{
  "model": "masked image model",
  "dataset": "crops of objects in photos (Visual Genome)",
  "train_examples": 30875,
  "image_size": 48,
  "crop_scale_min": 1,
  "horizontal_flip": true,
  "translate": 0.12,
  "color_jitter": 0.1,
  "method": "mae",
  "mask_ratio": 0.75,
  "loss": "mse",
  "encoder_arch": "vit",
  "encoder_norm": "layernorm",
  "encoder_norm_position": "pre",
  "encoder_activation": "squared_relu",
  "encoder_mlp_ratio": 4,
  "encoder_head_dim": 32,
  "encoder_fused_qkv": false,
  "encoder_bias": "all",
  "encoder_qk_norm": false,
  "encoder_parallel_block": false,
  "encoder_inner_norm": false,
  "encoder_patch_size": [6, 6],
  "encoder_layers": 6,
  "encoder_width": 192,
  "encoder_positions": "learned",
  "decoder_width": 192,
  "norm_pix_loss": false,
  "decoder_layers": 2,
  "init": "torch_default",
  "residual_init": "zero_last",
  "optimizer": "normuon",
  "muon_scale": "match_rms_adamw",
  "lr": 0.0057,
  "momentum": 0.95,
  "nesterov": true,
  "orthogonalizer": "polar_express",
  "adamw_lr_other_params": 0.0015,
  "steps": 15200,
  "batch_size": 64,
  "epochs": 31.5,
  "lr_schedule": "cosine",
  "final_lr_fraction": 0.01,
  "warmup_steps": 300,
  "weight_decay": 0.09,
  "adamw_weight_decay_other_params": 0.05
}
Rows from block 4 of the encoder, named by matrix and row number. Rows with one number belong to one attention dimension. Each number is 500 + 40 x the weight over the matrix's rms, rounded and kept within 0 to 999. All counts start at 0. Numbers have three digits each.
# v: attention value (encoder.blocks.4.attn.v.weight, 192x192), inputs 96-191
# proj: attention output (encoder.blocks.4.attn.proj.weight, 192x192, transposed), outputs 96-191
v.69:485471527487553451472525517451500474497469470433543459449538495453570561460481498495509539505504519483545533468573492523507542494485495519518552480515475424422470545507539408430523473418430553516458486506523589510493515514526463410464524476420452524480523516470510487483571537547499550449
v.70:539520493455535529549430492539460528447457504503431541477505431426480485512499471485448548503548503544478499416511546576466527551506548528477546492533461468520482508409490420490558524505527466434481419527532504424461491507555480472504501420467501477479489516515598575482570510467470520488
v.71:556535472453441553559420477559481551488491548540607483423504463567583534430498542545421513528488478471500450535496450518496478407451577433577484533609439474521449517586545507441479427515477556499517492434424542508506496425463533490558518473570485467479493464424478474550580536481460460487
v.72:454477646531536441461556455530392504476487495489429497463474525472485543545389558428467442410480547438591516537496508546562534553523348543519495580426524524477454528411468507483572516453449523394498533514530480391463596563567597571513555521390436448506485421579475539471480392621445545519
v.73:487489469491608517550485508477502425565477452545432492453539568456486555492633460437484485504560520493428478483509475470543449525492555465414488483474559474506519472505451484483437487525501498477575532458463529533586480464502477494495454518568513583551474466558556551558478513479587475487
v.74:528448518487557552497470534456498433445475459529471496535457477437514512481486494525493502523491504589499531534517542465511479453498409435523531523499513468449522509486513576476504430535522590540462547469392480485530484502463554573494422429511561486501566545484468441475508440426536536464
v.75:559409482470538479499436581506525560395552436506453510515524470438450506528544530411525534548464492554535483476499543527515447455569509487519570498522503522471530476473446505506419510537514462519531415552441485545525513482508509483573508458566553536501562522511496489500479462459562516497
v.76:476499432489457476521507541517545514512539437513499555453516502545478412477585524531452480495431438410547472502537516489532523538490429504483442576564465497511494487498519565474509530478548559614474472447548555620489577439551509452457636572435471584566489415503437506580432412529415523489
v.77:569506586541467538473476480516411525526538531491503433463489513506479523518534442422549481439468458493585537520531512487481515443496490458544515440467469509495548496508558445584507462560533476517412523529512473554523499518500564597577492527541461505516435493472390483524466497478469459557
v.78:489477493426481528470461531489480449506485476515553466510438485438519434501430484457511473529518464514418549508500459495478521467515574487451539385540526470490514548527507485432498452553383483454505560536396497477536426504463495431485482411509434477492557502611576541519498508461581560497
v.79:455448439485512446439535516451525476477507549435546459520497564537482395479519574481603514496559524472533513510514453511537453594558535486505501407473497533468527499585420495512475473484441489551432562502490546489510480544511490496505437587504453500490538509504450532428433469505518536516
v.80:436496510571480488447570469468533419573546377538454504524486505545560605511480403595456459483497387519488486540515494494457474580444400523555424491555614486495477517481548496468511514486474431474457564402514511546464470504460495484559558581455552431513401482410470455615489509465494507435
v.81:456537604613568493513507503499405382539566515517493514489426534500511580510461480442533509502517481431479519563432477505457496562488482474463422531461475502536517451434481491509479530473524529449463486500412531506510518549496510584555614509508560478465377485495551456587499580514545479552
v.82:519488452383465501516425530475543478551430627413499435504516492517582407522506467551465572543514521533458567500532504446430450571527635494534504489468455444482509509512500475680497467498513523597537497444537454525525522514472451431496492533579503497479582632430460455393464532464529467574
v.83:566395429406564490512421550522572516522479513461444466456514534412599411493553461534451539566519559489495530480529485440494463467501590509482525401551459405467516476481476519566419470390482447610506464517481453511524572466451468494481545612533492518503593543537547511459455459457511538499
v.84:528473453540569466505522504494551550489556462496520554605463388488476573542515445546484583642560475511479482485444487525482572449550514513454473439547465472558547459474547520449407500474501502525605440538486493559456455486408361451495439453579575494418485567399630509579530535484545514536
v.85:566566517482477483526455512546530573563537513503462443426510511484488551512549488533461528505501503499501547514491478505388504481459622421550571485518475396482527496471555431659402471525569518494520467486488497522558467490466483500545497545496464495463460460444464448576535566554457434533
v.86:526509576535474518404522442508499510540552499538512495479523493483531570505423481404550427456512476414483491560479513505484482548506516591511478508442565530482474443540473545468622485388453556447533504518530520426418470497554526547434483485469448510561440478453485473476561571531462513510
v.87:555420461492552484495444493533547509471475502473485512494500434388461536529420530596496535495464517595511595553460503513443543430510540518589500465600473483535487484534553458539462506510487479487480474547528483470457446490434487477561508503461497455463531526501525564513480457433501527502
v.88:536479534501531516406522621464483494474469483482481464506454472516505482491552496435583537496531497505407517515475559480453490468479517517492591526562451522451575460484461508483483478495542619483478516572485537445475502481504583519482457455481564461479525483541488456463500529518459525504
v.89:495489481534396551462494463510448454479470479482535482493545468597608387508436533462517503499527525562470519514506439602524515387472585480542591398521507561508473559525429593445560437415484517559476546502491464435479536481549500516466496495496545528539507414461417469443544448423471580400
v.90:483574468549426570494476536530497466489592546532518455451441487484432463455519493537538498479547413528517474488455473550420527587511561440533484491560476509544452452504519452496492546513522501498417495466431497451488452537483452533568485508500477422487406480455456534558450542525469483468
v.91:468589541505432519551516498467408532509442523531516447499473524512547363508527514453422491553548468476531460455470445486565583423483462475462499503462420453495491516438507489419503462432456507593523515492516449522532607529504462441423524519485421471509529459521468485482494408596517558496
v.92:497438431419457482475383530541500548514536511442466515446445546599497431473549527472431531569491464483476469458492466494457470552480581439490572357540505481432511511506491550521455405494466611651536528490448568581521540452532439483562471422582455507521511420423439530439482465528485492477
v.93:547490594444419515438468492520412525449519512469566510493447493518554443473455554477491501562510469392511513550469516415468551517546544524527458401567480517503524471523480526454576462449523504585453514519492546562456551487540504514522599454508437491479477473531518477504476509401490499592
v.94:523499474461567521469504574449465501491446523506533492508568456417564474559519472455550527607530504615554472466500465548592439340501527426485553579464451599440498494493454552519442477506520534539530526467436449413482481542432586501501446497577508495510554610518473506449533443509494499496
v.95:580451518492545489508526604517537539494556469562537523502505540454460535495584398403537452528412441490572421502529534494565463402527463436482460512511491525408562436551535550490436450537514496518553466530454436585546487444448535444495505555567440559604514491490417497543405457548483483508
v.96:512511481483495509562574466505517467485565526508559486441529528487505493528530404464577527546490511511438510475490520462479452511513516458554482475534527474544557551489486488545439557477522423564580444500482475546524544465480471516506467470540470486447532496437438493453438487473473532500
v.97:507462492469544492496530522538523473531582529508501435480526480514557524543493415556538534521551463465513475526524447383524416438535549500516525515512505416418492515484580511478486587534466484547512451514429483544506469465477507468496532510555430553489499495522412468402503437539501504442
v.98:467492535558517487522451494570488565518418472501403496561504514456484466526495497473460467468521565523457539522479522554538508535543470476481502531459508552488515513533422513501523445476514553449469471488565478471502462491476508481503486505482486485544474503489520495488499501510487502459
v.99:478564523533509522500464530472501461550393548496552502551489503529490484521468620511487529474493473523537485513514519573512543481540483588429490502487549530517487477487455457474532530505542536411539520431512512421501479468517518500452459422472532478467521520534530556547525460505495517521
v.100:514482476499476503540546498446548486504537489501543508489504475529539505499511499484499525532483483477464515451497491521506495484464494529493522446490503450470468461511472484475484505468476531542501494489545532520500566502485430431464473545503540490485535476454461534501498539458527450525
v.101:484538497453523514485518551474546530506498564491520494471478506487464353428577495531465539530486495521493485501527492492435486482493547483534517483523467524532515517476498467579476547548513519566504463512437510547528477514477492503467480506528482471523448550446479494573501474494527455520
v.102:526501458543490523517521529477553512442486480545494540457491505475477532537520456441532518536477403496560489405516573497509483521535514532482508504519492567552427507450474535451457463421491475500498436521493488514409511554523498462516492572508501503563483451447555575605506549478515519478
v.103:495503523510491477479521515572493478494450511521395476541505518439464484523510545508513482464512455511536491524476459564497527505573527475505557472503532545496564501487519508444551452512485528479522502466486478470541439477490549498493469466530534474500497529531512462498547472523465519452
v.104:481571512447437573505567480480512492470456512522442545475472425491485432458558513509425463523493478524518539511439506545449478468553513463513498479467507526518545495475488439492507546508458529566538442479519523502526477540493477514539479553480518446493476509515482514555531482437519538488
v.105:475531505469506481472470530507492502452539471458486488538447511438421482489516528516504482492503549552484516475509555517526509570491447475484479548478505561481547452505431512554500495512514479452482537511567431443499508480518503540506527529426528482477479493480600459572396553483501515508
v.106:532512489504490464508554455525462494490443487486464557476464529492500558508493451437510503545507560526523501493462533571500500490558484489498527490459512498539563524482504473470483470434515502490566476457505453484535519497471449489552525513478449478483507455450464523534491529448513498521
v.107:485497490545475480468508452525530502499496461497478499514438553473537403511466546501470496481472533529546500499497505597541570516522507479507536478413516510511498503476482515514526422488503494469494481511534506495562451467475493501466511498472523463513475463484511538519444528443490518500
v.108:499478474488598535568523563503533491484519582489490560496517487474480550488569502494499557534491530514431466438436433484483457467461529478488436472625485452482499526478560414522472506513472462519571562491459498476510527422521504558490527537520508490478492570505480451455452519586507466468
v.109:535494455463486565477515510477459506538447464518524510482506457488529462512455526474472439446497448483581531512501537563523507570490521500559490507444485512550471483501493513466478497508496528534505485433577573487486500516486522524506471467502534468490495528523502517485562511511472513451
v.110:472495487508496501420522533442533510484519522499518527463477490491499453522585530423494465488460422466554452466530491500484481520531548521554544479499463537501480492479487543476534463448489576531525446457489538494430490513504524472467460606585525485560497498463475501537479501515566446504
v.111:523528438440559531461524580474533489516500571506506517480478418559442520499565432557491520515534443532514421521498516491499407461531522552490502544587466495483524465465572485483425611528470474545573524507429519494472513469476492539483523504493496533535504487489474486508515497519503491476
v.112:521498483501475504457469475493445474553455463525452499510513503455517508576441550471483475446497504502583547520487519584515553528489506517498509487383486492557487487516485518443542407474515482440497491450561541452488476471509562508509472476483530448486494515566539512473548479516505521454
v.113:513541533486448479466523528500505510503503518487545439486510518545479443465491538537512524495519422490560472523555490430474509505545541480511551477531531499468541466441522497423535534500507482558509475498513496500512459493488506457472458495545496504479513502544446486576516475455446510475
v.114:528446470472458454482486455557470463560520408466474457525527514509547576549405509543534479452522469476536513546564529518528542509564474529517475488424532497528455484543484532439512490485491500491470446470513523480518502512515552544535513435482514515462570509578468504432580489509471541481
v.115:505501540518381505564529460468505511442560524504509511469537470519458490438532488473458487518458475529460548478486516454426494459471476463540461428527492480552498559478542474501491477541518512559502490494513528528518542593498494471513448518557504468488516536500490538528494527449526512550
v.116:495526586545519502560471460496514447487519557514541474555547528523493529550512514548514574526510557492455461530492466457488493409548541542453435551550534449475482473483519463490539562489539471407594525464488441498490487439467497476493457473487490498422533499513542497513498449532509524516
v.117:477501530548444459555473475503482565507434483462436500607513513494433479432459532483441516481487625580464492557458502546510542488525437554478443556488527478483529498510508470509522469518564514416497515427559430422575488506488500489473487407453512472483505542464563558542484474480520539594
v.118:480531514516471538543514452471514473502468511541529551480481473537553478453462530527474494498480451454426551479476464513479544456504507474488501419509482551598480546521467487521525516512506454531449459480454579542508497543537505489518495509516561536516551516527472538517534476477470512511
v.119:505518513530450521557560480485515507538504500508509473472528530478510416579538448515496504524473506524516538508474547508529436483535547503571486506514540478555509531476462507493467562480508448554535408478512488537486499494442498502528496527508483447491512534490475519455496477492461483502
v.120:505450556469528511502596543507517457464570569468558449522546483436497486565519520523564543519518498487499513454502488470521477451451536521494495497552539481427501471480500468506515552484471430501505531589421477529485484455498490438473488541541509483457521488529442462413515435542453494497
v.121:490497534461428478426564524442527491540541499500495444460485488523484470489519551507494463501520438472579472532529488505486519519521536500565583513436513469441545477425478520462516487478471500539578507487520483467495455499488512432485487524536494454530471468527482495491529520483479512497
v.122:484478531510407467482521449469494474473521461497486538477428554469517447518490571477493460536455522527466508486476531544480558459508505491483469520530508501535481549478512534492515498487524470496492416550493470524544507483485469539498532488490522462558493430459484543494494512463459519523
v.123:471554547556519501512442492500464488517465516462564500473461513559512536457432546507504471500515491491446481521527467485531534475484469501450514509568539535466501487506438505464562518519548516488472543519506503504474514517512455454516495440503514574495532452482505529525486535478452469518
v.124:422527511523531472542458491536522488475500429516432489500474521502455587535531483533529493457552526531408516532515524497502525451537521541474458580506494502457486521512481513522547544500525450421531524497515426504467460440545531555544515493447519510479472475517574512522472479563498538495
v.125:492569466502554514556489527532539527490505538511539522415522514526477548527560405520529564509527457462451458445512500454489419502494522483454529489573468591526514507459509503555457576444519464557499486516442466562435530494493494498513515572542513568544534543499504456581397555510499441451
v.126:511480521472460549461570449455478535490533504503527475430510523474539444493465521444496455506467458487545521495502452453484539506474496463591558420445462473498525489507465501471530452537514483575451469547537571554527491557492488451527471511556508460533477492501451495467511513457516476517
v.127:482541526499468501552515487488541460522567506549528478491533501564497501548529468580529521528514471473407529514514523435486477458518562470491465453602542491553514542481524527525511600518512382549542473492495495595481523474499492504524508491516492511447525483508452483443487495482452506514
v.128:509491553483533493434578454533476598570523399458463440546455541519530506570418499502495506527495607520532461494457512445564481512445451521534514416481496521494489467415523567471525464450499450488550495497467410536592496443472617546527534533436485440528509420521500521464508510502582425636
v.129:544476454501503484541455490549518449501487482494452479512561498596494497500577564549470528495553475520480514537519445458440447517491553497516548526568517490487537461558486481531439499511550528520446412503503462544549451429520578498537535496543477485520471483518464473495492482508510450487
v.130:518542541473495422538473502495474527466485541540502532486477558540485500454548481485460538469511497476546466514464491511380464588536500408612574469482504520488584467463500435607448438534533557573437415531448448507499514390512563540464438486447493482518479469456432480510571478484478501487
v.131:439505521552492496492541602521540524495519390504464544500455514453502427477480493522488518508505482457595459486530501471536483523443392554560427475505430446509515467501479523508491494492447441512426487574494472414470564602468502473481528524448502475577533434506497451588490584483475415443
v.132:479451528524645539496552511526493495529537498502536464551493467528486538538441496459483506500500542541531517531442516480552553503498457513494489474498455475506454487474480514435468503426437515479549494549428532480519446494452457570584489547480476490491411471507523555463499510516534483565
v.133:457492384485505580492493516465441524522525532478494529582428509473474505541435497486461431508509474473472501492551507496428529519559467515478578494595536510491464480555506523513554517471499518484502557500530522490509465503435531511557556545575475432547491475541505586413479517468498496510
v.134:464512511498376541612478556483511540382501507515489581504515523396413507526531495564491521541452484487458503440506504546511519433479505466520547491612529476462497466549549478525545534562518572435522541539475427512496506519503589484500433534559506528517523494485488505548563532465436527431
proj.69:501467450536479537528527415555528507502539538544446553618433457521400526544476498463444513489496493542479493564411566467505476497494504515463509519501488567561530417487518509495536500528539461482547534452546415494495510424509563627542469446542524454490461415565492497486448439440490448520
proj.70:452436480496513484500528457490463503548521522470543481578425555489502508525481476507514449541483505458508462513480499497556480466481452442529450500462505497490494483575544515510438519486471525564503563472476501574501560433506503537525550554524481483511497467518495484483435536548570496540
proj.71:451537545589505404509626497448476429489465443443414515588507584478506497494492507489521514496540465521531597405497572494466522464551481524454450513424570506480500490437518500559490483520560404531509459576532507471509516569507556504466473485401510542440508528534497530421419473480570504438
proj.72:467523426410530545603465493482515520655529518505533515566510434443464532465489458517550528656480538578381465542465599468542497535394531462425547491573486530507496502618511497540545556530558541490432529481449462623372421466387409533589521466612584481576547448432544477518478625422534432529
proj.73:590513498504408490436548459513559562506460529476583474500473393531539483503428495537535523504496474459539486487479462551459544507485484600560499513557498495470518437449542502481499498493445428496477461543517469479431514507497460468436557512433459431429548536537402417474500503517446542506
proj.74:459567500525482470455511445519508537492462564541565481496533495542518522528506475461490468477540426452498530502419460540515454500511610540470545518449426538517476480491596515574504518443456470457512459505599531503507580526507398426513551449441460478490529441499504510583488585519482460506
proj.75:441530499578443497472550401546536444564460563512576478447451559532523408423481434536433440468537459418485520550464467462454485529460538553543445546448481486514464499523569523511514544466443504542440512479567570500560513491496416420436488480413492456440457511441477517518522470457461510535
proj.76:566565572563499506480476450452478436476487565563463453539513481464529506505397518490525516496493575552472538589481470532435524515517517477542509518450551559511499504485470442478474475559442454453527474508413483426480470488483458515552399418594539455445506575425504508483640543473518506485
proj.77:424506465474489537465520497435585479476478459522535535493514492481526467521435557552455505527532539500398491456582455498513428569465484578447501516624512416453391477519410588434502569513409448498538534438532476474466519494522471429427477507519500481474570559532595516479488520493511549455
proj.78:490507498550493526456637442475567522460437536502467475475504444556455499513590481549495485478602459449594467447406462528569468474524492579536504549505470480461431418481584556567495491410501463559490421468609511507464543489517529522449534527375499492454435559462429402494413482586380390476
proj.79:506514553490460548452497455574511529523469494613439592413462449495487545553519499510449534450475449489468480515476539436543514461449456554520453525557524429519488534412507477470587497496569540500552463529512516511555454511445491505469553445488509513492437505504481479533517463454454462508
proj.80:588516554449544452537405518486452496492476560463469483564576413472493506526546547421566506483526670568530455459466537539533586467560525492417554553443477552526480450456480505488517440503597552404572450516499445412447517517527582548486466498585424569505619520518558483396527561626539527460
proj.81:616541487407474486522472579429539581500469483481482490527655489537571472463487556493453469507407563567466471448579501478479530483468476510474566472512480463490510495571487503470539479534472472481523542564566438531416527484465509454472431538546502551585603508508413502434502408504452529484
proj.82:440482542550542494454562432490535519396523435599522633488469521488464502514552522491454453414551451407494518476472442531501523376536433511510565458494509470460521513437498550443469530511443504509511552622495635510567564454492512489448400434411484491491432469508471506554526440520497525459
proj.83:436565555555407497414573416499523522423474495536586555539421507581462489520514484473510496437547413397484533469403474539488520475563534543515422525460552556485432503483523505543535491580457512498498517517501606521563480466496456468427426367432472469369417579459397469507473474496483461441
proj.84:536476549537416507455451562550460453444499569449443447433530615548529427410522503517491467415494500542553500504474480463492477529497563495502453594447484515531519522513491481519500482589440470509412514423512477508596478486610535499413544549423413546595453525563399520433483423493442516427
proj.85:465497520529478522451565445480539454474499474454542547564470559551519404449445494476482531477518463514429529471554504533535469488545472574487486463500471521472538499517415585407556497460424431546451543499497519471458501477549497504440439491509514494475560543567551549430456459462575527458
proj.86:532459490425524540622450537491450543509519537428473531536468457465423537550502548548510523526422600631459455461526555486503479501427423425438567486602456505508476534489518443499461568590613477470491524475449428517486513536478534534583502570569493483530519488553528464443426446503515498491
proj.87:382522584514464475468528487527412463454535477512465473559506554567521478497538416424492498530584429501532493453490528497624504532486533490442449552382517504471474526475516540510564501504535527543493512421500520550543498508557486548411517471459447524478502480495512467481452549504545444472
proj.88:455524492486468521493440373585486504479484599527576523435434581537481473544456495546415522480506455556546454453481486548595456538524490523491508473443411516569527534502534511538478492473415418541484444446517536471512450497475415434519517538521447490534551476603537518585502515448524469508
proj.89:472568494461571477523513530451563523438487535559479517410441529470405561467541518562503455483479503506504407484509576420522479558551428521479460582498478477458503448480577457576464510571479494498532453469512538532525454570414503485518456485554496439415522623497507504512479533525525391561
proj.90:534459549412526454484478471459502550546440456485466501549537536524570487532526563494477481519498576486478497511558488443573491442540473540489442453478516421504529544544459545469523407467485512512577499575472466541496501516515571471432503558555507579474503541516501474424445443493561522511
proj.91:532514521494538543456530514486669479517560489467570507422481516538479517425517583648556538450494487459427554528501461483493446531527570498558407507596558554494497495591438537631512470560422457494459470492431518543463399507462447520496487464532554464500431553451420516535533569430440426471
proj.92:463572578601474501417650393496507457490400514582521455494466464460503469450510524570507495461570463443489587551470534554541544445513402560530458641500508537506505497432486466447582564530505373467504475476521586438544501554410552438450471482469543455440466583520543488549520462422445493458
proj.93:485579527567483505521547526459505469464503526554453437501514503481479507539519476535494469426513500534491512461491451553551478494468454486502486585491495476501395529494509534548483540583480469496528474458490534469540517550447515424461431511515508498494465562457472475488519438523440458399
proj.94:447433517556456533499522468533545464448508557506532570410425547533452561412513536561475543429537456422513506422484548435434488567524568555504442422535492425563464526501611423539452517495408466534421429588559542551550495504521433482469493496359440480415439445508463524511401538408516567482
proj.95:502494497585420587466505385515558464520468559468533473464440457550526435470458592599473565451634522476436584505502447464387493556479588585519490489573521502558416515486489502478509534524426460509432462452520547426497481536543437470474445458456505451386415543476515478493554483409471534465
proj.96:478445503450524505510497501510486498523454468499464531536494523496450490517494487477466501512523490474551491522497508538479484488494464532507508482477487534466503472545555506540469535499532485546502515496535491525454524497480491528544590495442496485506489477500521503510510514512478473490
proj.97:464461470515540511488476449489479490510478465471454469574420488491499494482454469429455479513489464502509474432467515526533479501500432493501512520468486528527556522535562500479458571535532518502516567491517493524513514542474501535526490471497552490547486467501542488570538578454514485491
proj.98:491537564458472459470510485419500477491571575495548469520539483507498506432518496550505483482513532477528542467516541449483536486511544430447491465528493482571496480453512488517550446488429420462537500530454498516528493484511521504490500455513495492474541554510522493507479466523503469484
proj.99:561475463510509516455455490512521490453551461520507459490504547450518472461504470528529482441494528523472477464532527503466520508457535400498526464528456466519513533518433519424414441477545490481410528537446542525447445525491536499492494571609491542592480554499521501518521542457497488504
proj.100:470489526530528509479419494530520513512487493482490535461481553519468472538506478503502481567466528515476482586484490519456498462467468535527509489480495551476555484552526482499504542492513515545491514495560494492504499522532477588530479528512478472563485440495515468509496489511498551524
proj.101:494470477485502443516503467531504530480510477470517499451502555492464460486414565474514464510459530480498503468524457573523514449480515500505529474454504497551471494457479489495495528436524511592484491488505480556522542477465441560531463481550543521538523491448552536486561559517547459481
proj.102:442511539512551476503471447505522546549487401560580538523477521520500457440602485508494481489464527506479446575426423493604517590483456579523467542499484512524551461507463534561506536486590566585499535524524580492564509597459467481443507555523482462509516527448527422487509572523557438479
proj.103:538533466487452498472531528434504521520504454484531494497471457541509493501529479497494524480527486513472502436518507479503520531487501503472469504501510435538508498465494548485520526491498512443466507533449527493485520481494513495496514517510514512481467523498506551494551525487523483494
proj.104:529470466509475425489532529517547487482467491483549458480488536509462460490525526464523506423446518495500493456525498538490541559502479464529433536544474479539460522458511512518526498449541506527469539514466507497470520471487465483509548466514503560508445437489503515484542514561523424522
proj.105:549542539458465438564495534458542512499470545508526485466563458524520489514480565523510536461524511471534565575539482503481522506507585538470557472560467478473446532449462463539556394526475451482527520482520496542541572454537494480451506457482489517494520571514471525473486399529486488510
proj.106:500452500437421530536486550556485489544500505487520491531516464540486472505482471492513500526535511468495471460533513479443550506464458557516444534552470578452501471484536522522547509507513472509508515470552497476474553483529508484500521512498570525494458496539504470516501485539492456482
proj.107:475488515553417519472497560493481500494548525499514485494550467547492487477512512556472488463513530514478552502558484450441520541532519499506504521498566515520504484466488493464523491492517506431483481498490542482510495526489491445558460536526483502500456527496481485512518490581514469489
proj.108:517506562438509498520520474433520491592436471505510456509479565519497563542455497473551513494509526460546511483546538499466503526522508403533618517496482504411477460528503470556511480484465457608515497499583495468456547481490478491561586522522513504528495531512505509493481418488554481586
proj.109:477515488546485495477478513509526524501537520515490510469543536499559495462524529549494476496493551474459488516514513522532498488542484496516496504507497484516495578487483497543480479501533491454452450527522533525500472523498499472447493545487455515462469489482497481521513512498515509512
proj.110:486556503513544422472479517519496537487524472477536482458482577484482493461495510527472541534493474508456451528538536501549492496498430571437484488428488482543529528491478480535466525479565584544479498489495509489551483545491457555460506515481497522481499436456519510521565531432579515473
proj.111:491448489449533432544478447496524535512451448475476483513478550510556478528483465411554503503504506496501505446525513534515546496482449504557510493462503476474482563554472524536485516457542514597491556499579498551439531496485484511544501516518548506528480492474529486521499556472524474523
proj.112:512547495529479516479525512483524507517559533510520499497536469518557503481528495567513486462509497486452481529499517450467502527531520496498492525565496486510499528496498504468507448508502466436479469524488514460499495500501513496480495514508458533462491515514448511523540512514474525498
proj.113:514492418575532499469486489530541529472494425523487541487464511533523412499533534456459481524458476553487483428504499551522486477472463530514498491488523444545510547505485537507434519514556553502412502514423502513499457557453487470483504535526499548501474521447539537492602549515550472484
proj.114:474538500541519533469495499510450461487529522507524499506513480500542518544509473540455503463493479508467480493462492480492463528483519541488500524515508480534511519477528536483500493557451463390439534545495486481484456487483551497467472532476495516453505536545494490532499506469484549475
proj.115:545464436552504552537547561542540543521422470511501570428471559514455441568520522475586472502500476425534465539467409519485505567569509494519449471539524539487463480551493531556508594504524504552495464495459506534504533510536492474573587507407501520476437452504523536463514452579434504489
proj.116:511457483457508545473483484469458500508451474496453459576450479415444521503495483477537514446492476430575505443477577544441516519505457420470536492551457515536521525577537440490403495514538521542458504439510480500437531540569556524549583473581498514546488534499482530484492540489511444515
proj.117:542536533458408525499499529459505519492523576528510441478536462504482513521486509489535464494526511496530570442545523482417556504493598433439514469580473534513483485494489525516530454491444454468559472520496487486499524456567549472533495520523512507493501535525470474444484422510413460498
proj.118:494470440519529531506466517550480542511505484519527531471515553467477463522494482505510518449444534519521437484469494502506495544472464469516471483494512479484484483527485544437500532478475525493492498529454505485473467518485507491521492561484448480519492486511514510509480533475510522483
proj.119:501480502478536461482471476480484521487492536490482516530484531517450490424537511473492491509490519459512502484489537513475508501499450480483462459478444536532508501510571514573472528478506483523489503523517456524497502509487462487530560483465455481502504475450544479490478531531494507486
proj.120:547467466481521583503471510437543460519469498480452455552409568481505563440513490466499518513456490525493546536464545479457484429526510458516583541425459477464525556435515455521500520530514557529480523390519458511484473514541476498485488452533458506533526505492509529495487560486551528541
proj.121:520501425571486490463510498596505563482529497513523559477470521532508444493543570505493520532486418569466466462511477530480538549511436570516490505550464480571490555535508508497459495465591507449419463545461538510527514567484403502507492548441548557457444541492486469510578519487542495538
proj.122:507547466499480535483488534499475520480518460537548528477538495574472519514512476548478510482505473475498486507469484489540475550505489522546479462523491524448524490432503479502498493485451487513525538490515503478516478518538462478498495535469451480438490525490490474486478523568542496513
proj.123:539472470523514513462470509526492518466517501526463508528495504475485454459506496532501522504515502509515482482505485509522517493470468455529504462495518489521535509513466502430440490496487512455482473500477484518520419496481485483431486527561484508494482531501514479506462509505490546508
proj.124:519505579416479502545476545440451481485520519530466458601514475483483503552496505502474475508531479438475534468437522520513487550516550470535496482496462492508474440494525456447432433513459430538473563492456502468456509493549583556548501415453485496581530508521498446474515429508485542478
proj.125:453468557482582421519500436465476529519458468473535543514443565486456453482507490474481554558446498488506478535486517543519478487433489519478536431411484441517464416542476541548468479494534512616445521483540526522471543469418463506510525484491475424515568520434565519526525500490520481519
proj.126:506538455561524533491492543537526530533519491475513564483533511574484458483537538563504511524502560505466470542492506487516463515536483540544492549531581507525484550505539513500516533523489535451486472512528510494564485518478479517500459512498537554502466498489508497504526515547503538515
proj.127:516469492501539531488504465481441511482456472497499565556477537476421488531482485473481527485494471479580482494454504554514460517471455530521494437476452471450477458542542500482436554512492501561443516504452462537447508512487445543536605484474445462515482512465540522509495522473503543491
proj.128:508558473526397508532454529470581413501494602557585539495513407542393521549602458518474489404488411421439520569552479591457523509638584440466464544566533546522514457552518438481428583607503497502485411507496600481446492507566470452488518483472510575500435572463514540544488474514440521448
proj.129:438521468474509519515511500502482539472509496446538506537430509448469515538446433483514470506500501489566408407516532512532543488501478507478462487475482514480526480446548506481474514505496486500532546503510535533501592581464447532509448510494519484472523496527517512451473463547479528537
proj.130:430520475495428505467482543533489457511483458445538452487501450511473476546489482522525523554569461498525526444584560536556530508483487544414404565487442482478457533518477582422516530482443452424527524496517509484468506574507405475464564499601525537513556547556560517522460525577485477515
proj.131:487485503459467471530438452548527505524447507552476442469490456524490469561519546500530457488517510504380565519556521612491440482506564385466495486515519497479518558482498433522538490533496544468502443413447472518522485464581514544521449461590516540496491567466502606445537455514541532578
proj.132:491539479465427470527440509491518516464503529554495560471517500505465519487520514532491445444492460439474493491543459536428449496527501469500486526559520535461491513506534489524512487602512463504470509486530532518465512540555520471472481558541520485516510521467480494510528552451507529466
proj.133:468502531506485446542496509527536507486469557537527481446454485507487532404514544524517620480574552511463484462465498581568481487442529503500445490427473485516467501456461440508414423495466438520514467559459539406582483499500487466432421466456583529471495534475517411597566520528579547499
proj.134:459465513482544496393538478521461440605453494515430427508430531576561474481525541474526463537548457482467532570543473583488516479519501517520482475394473509531495581469428545552518488405462457593443525377535548523525533445536482548490575476457508450442532568558506456467375462487595481556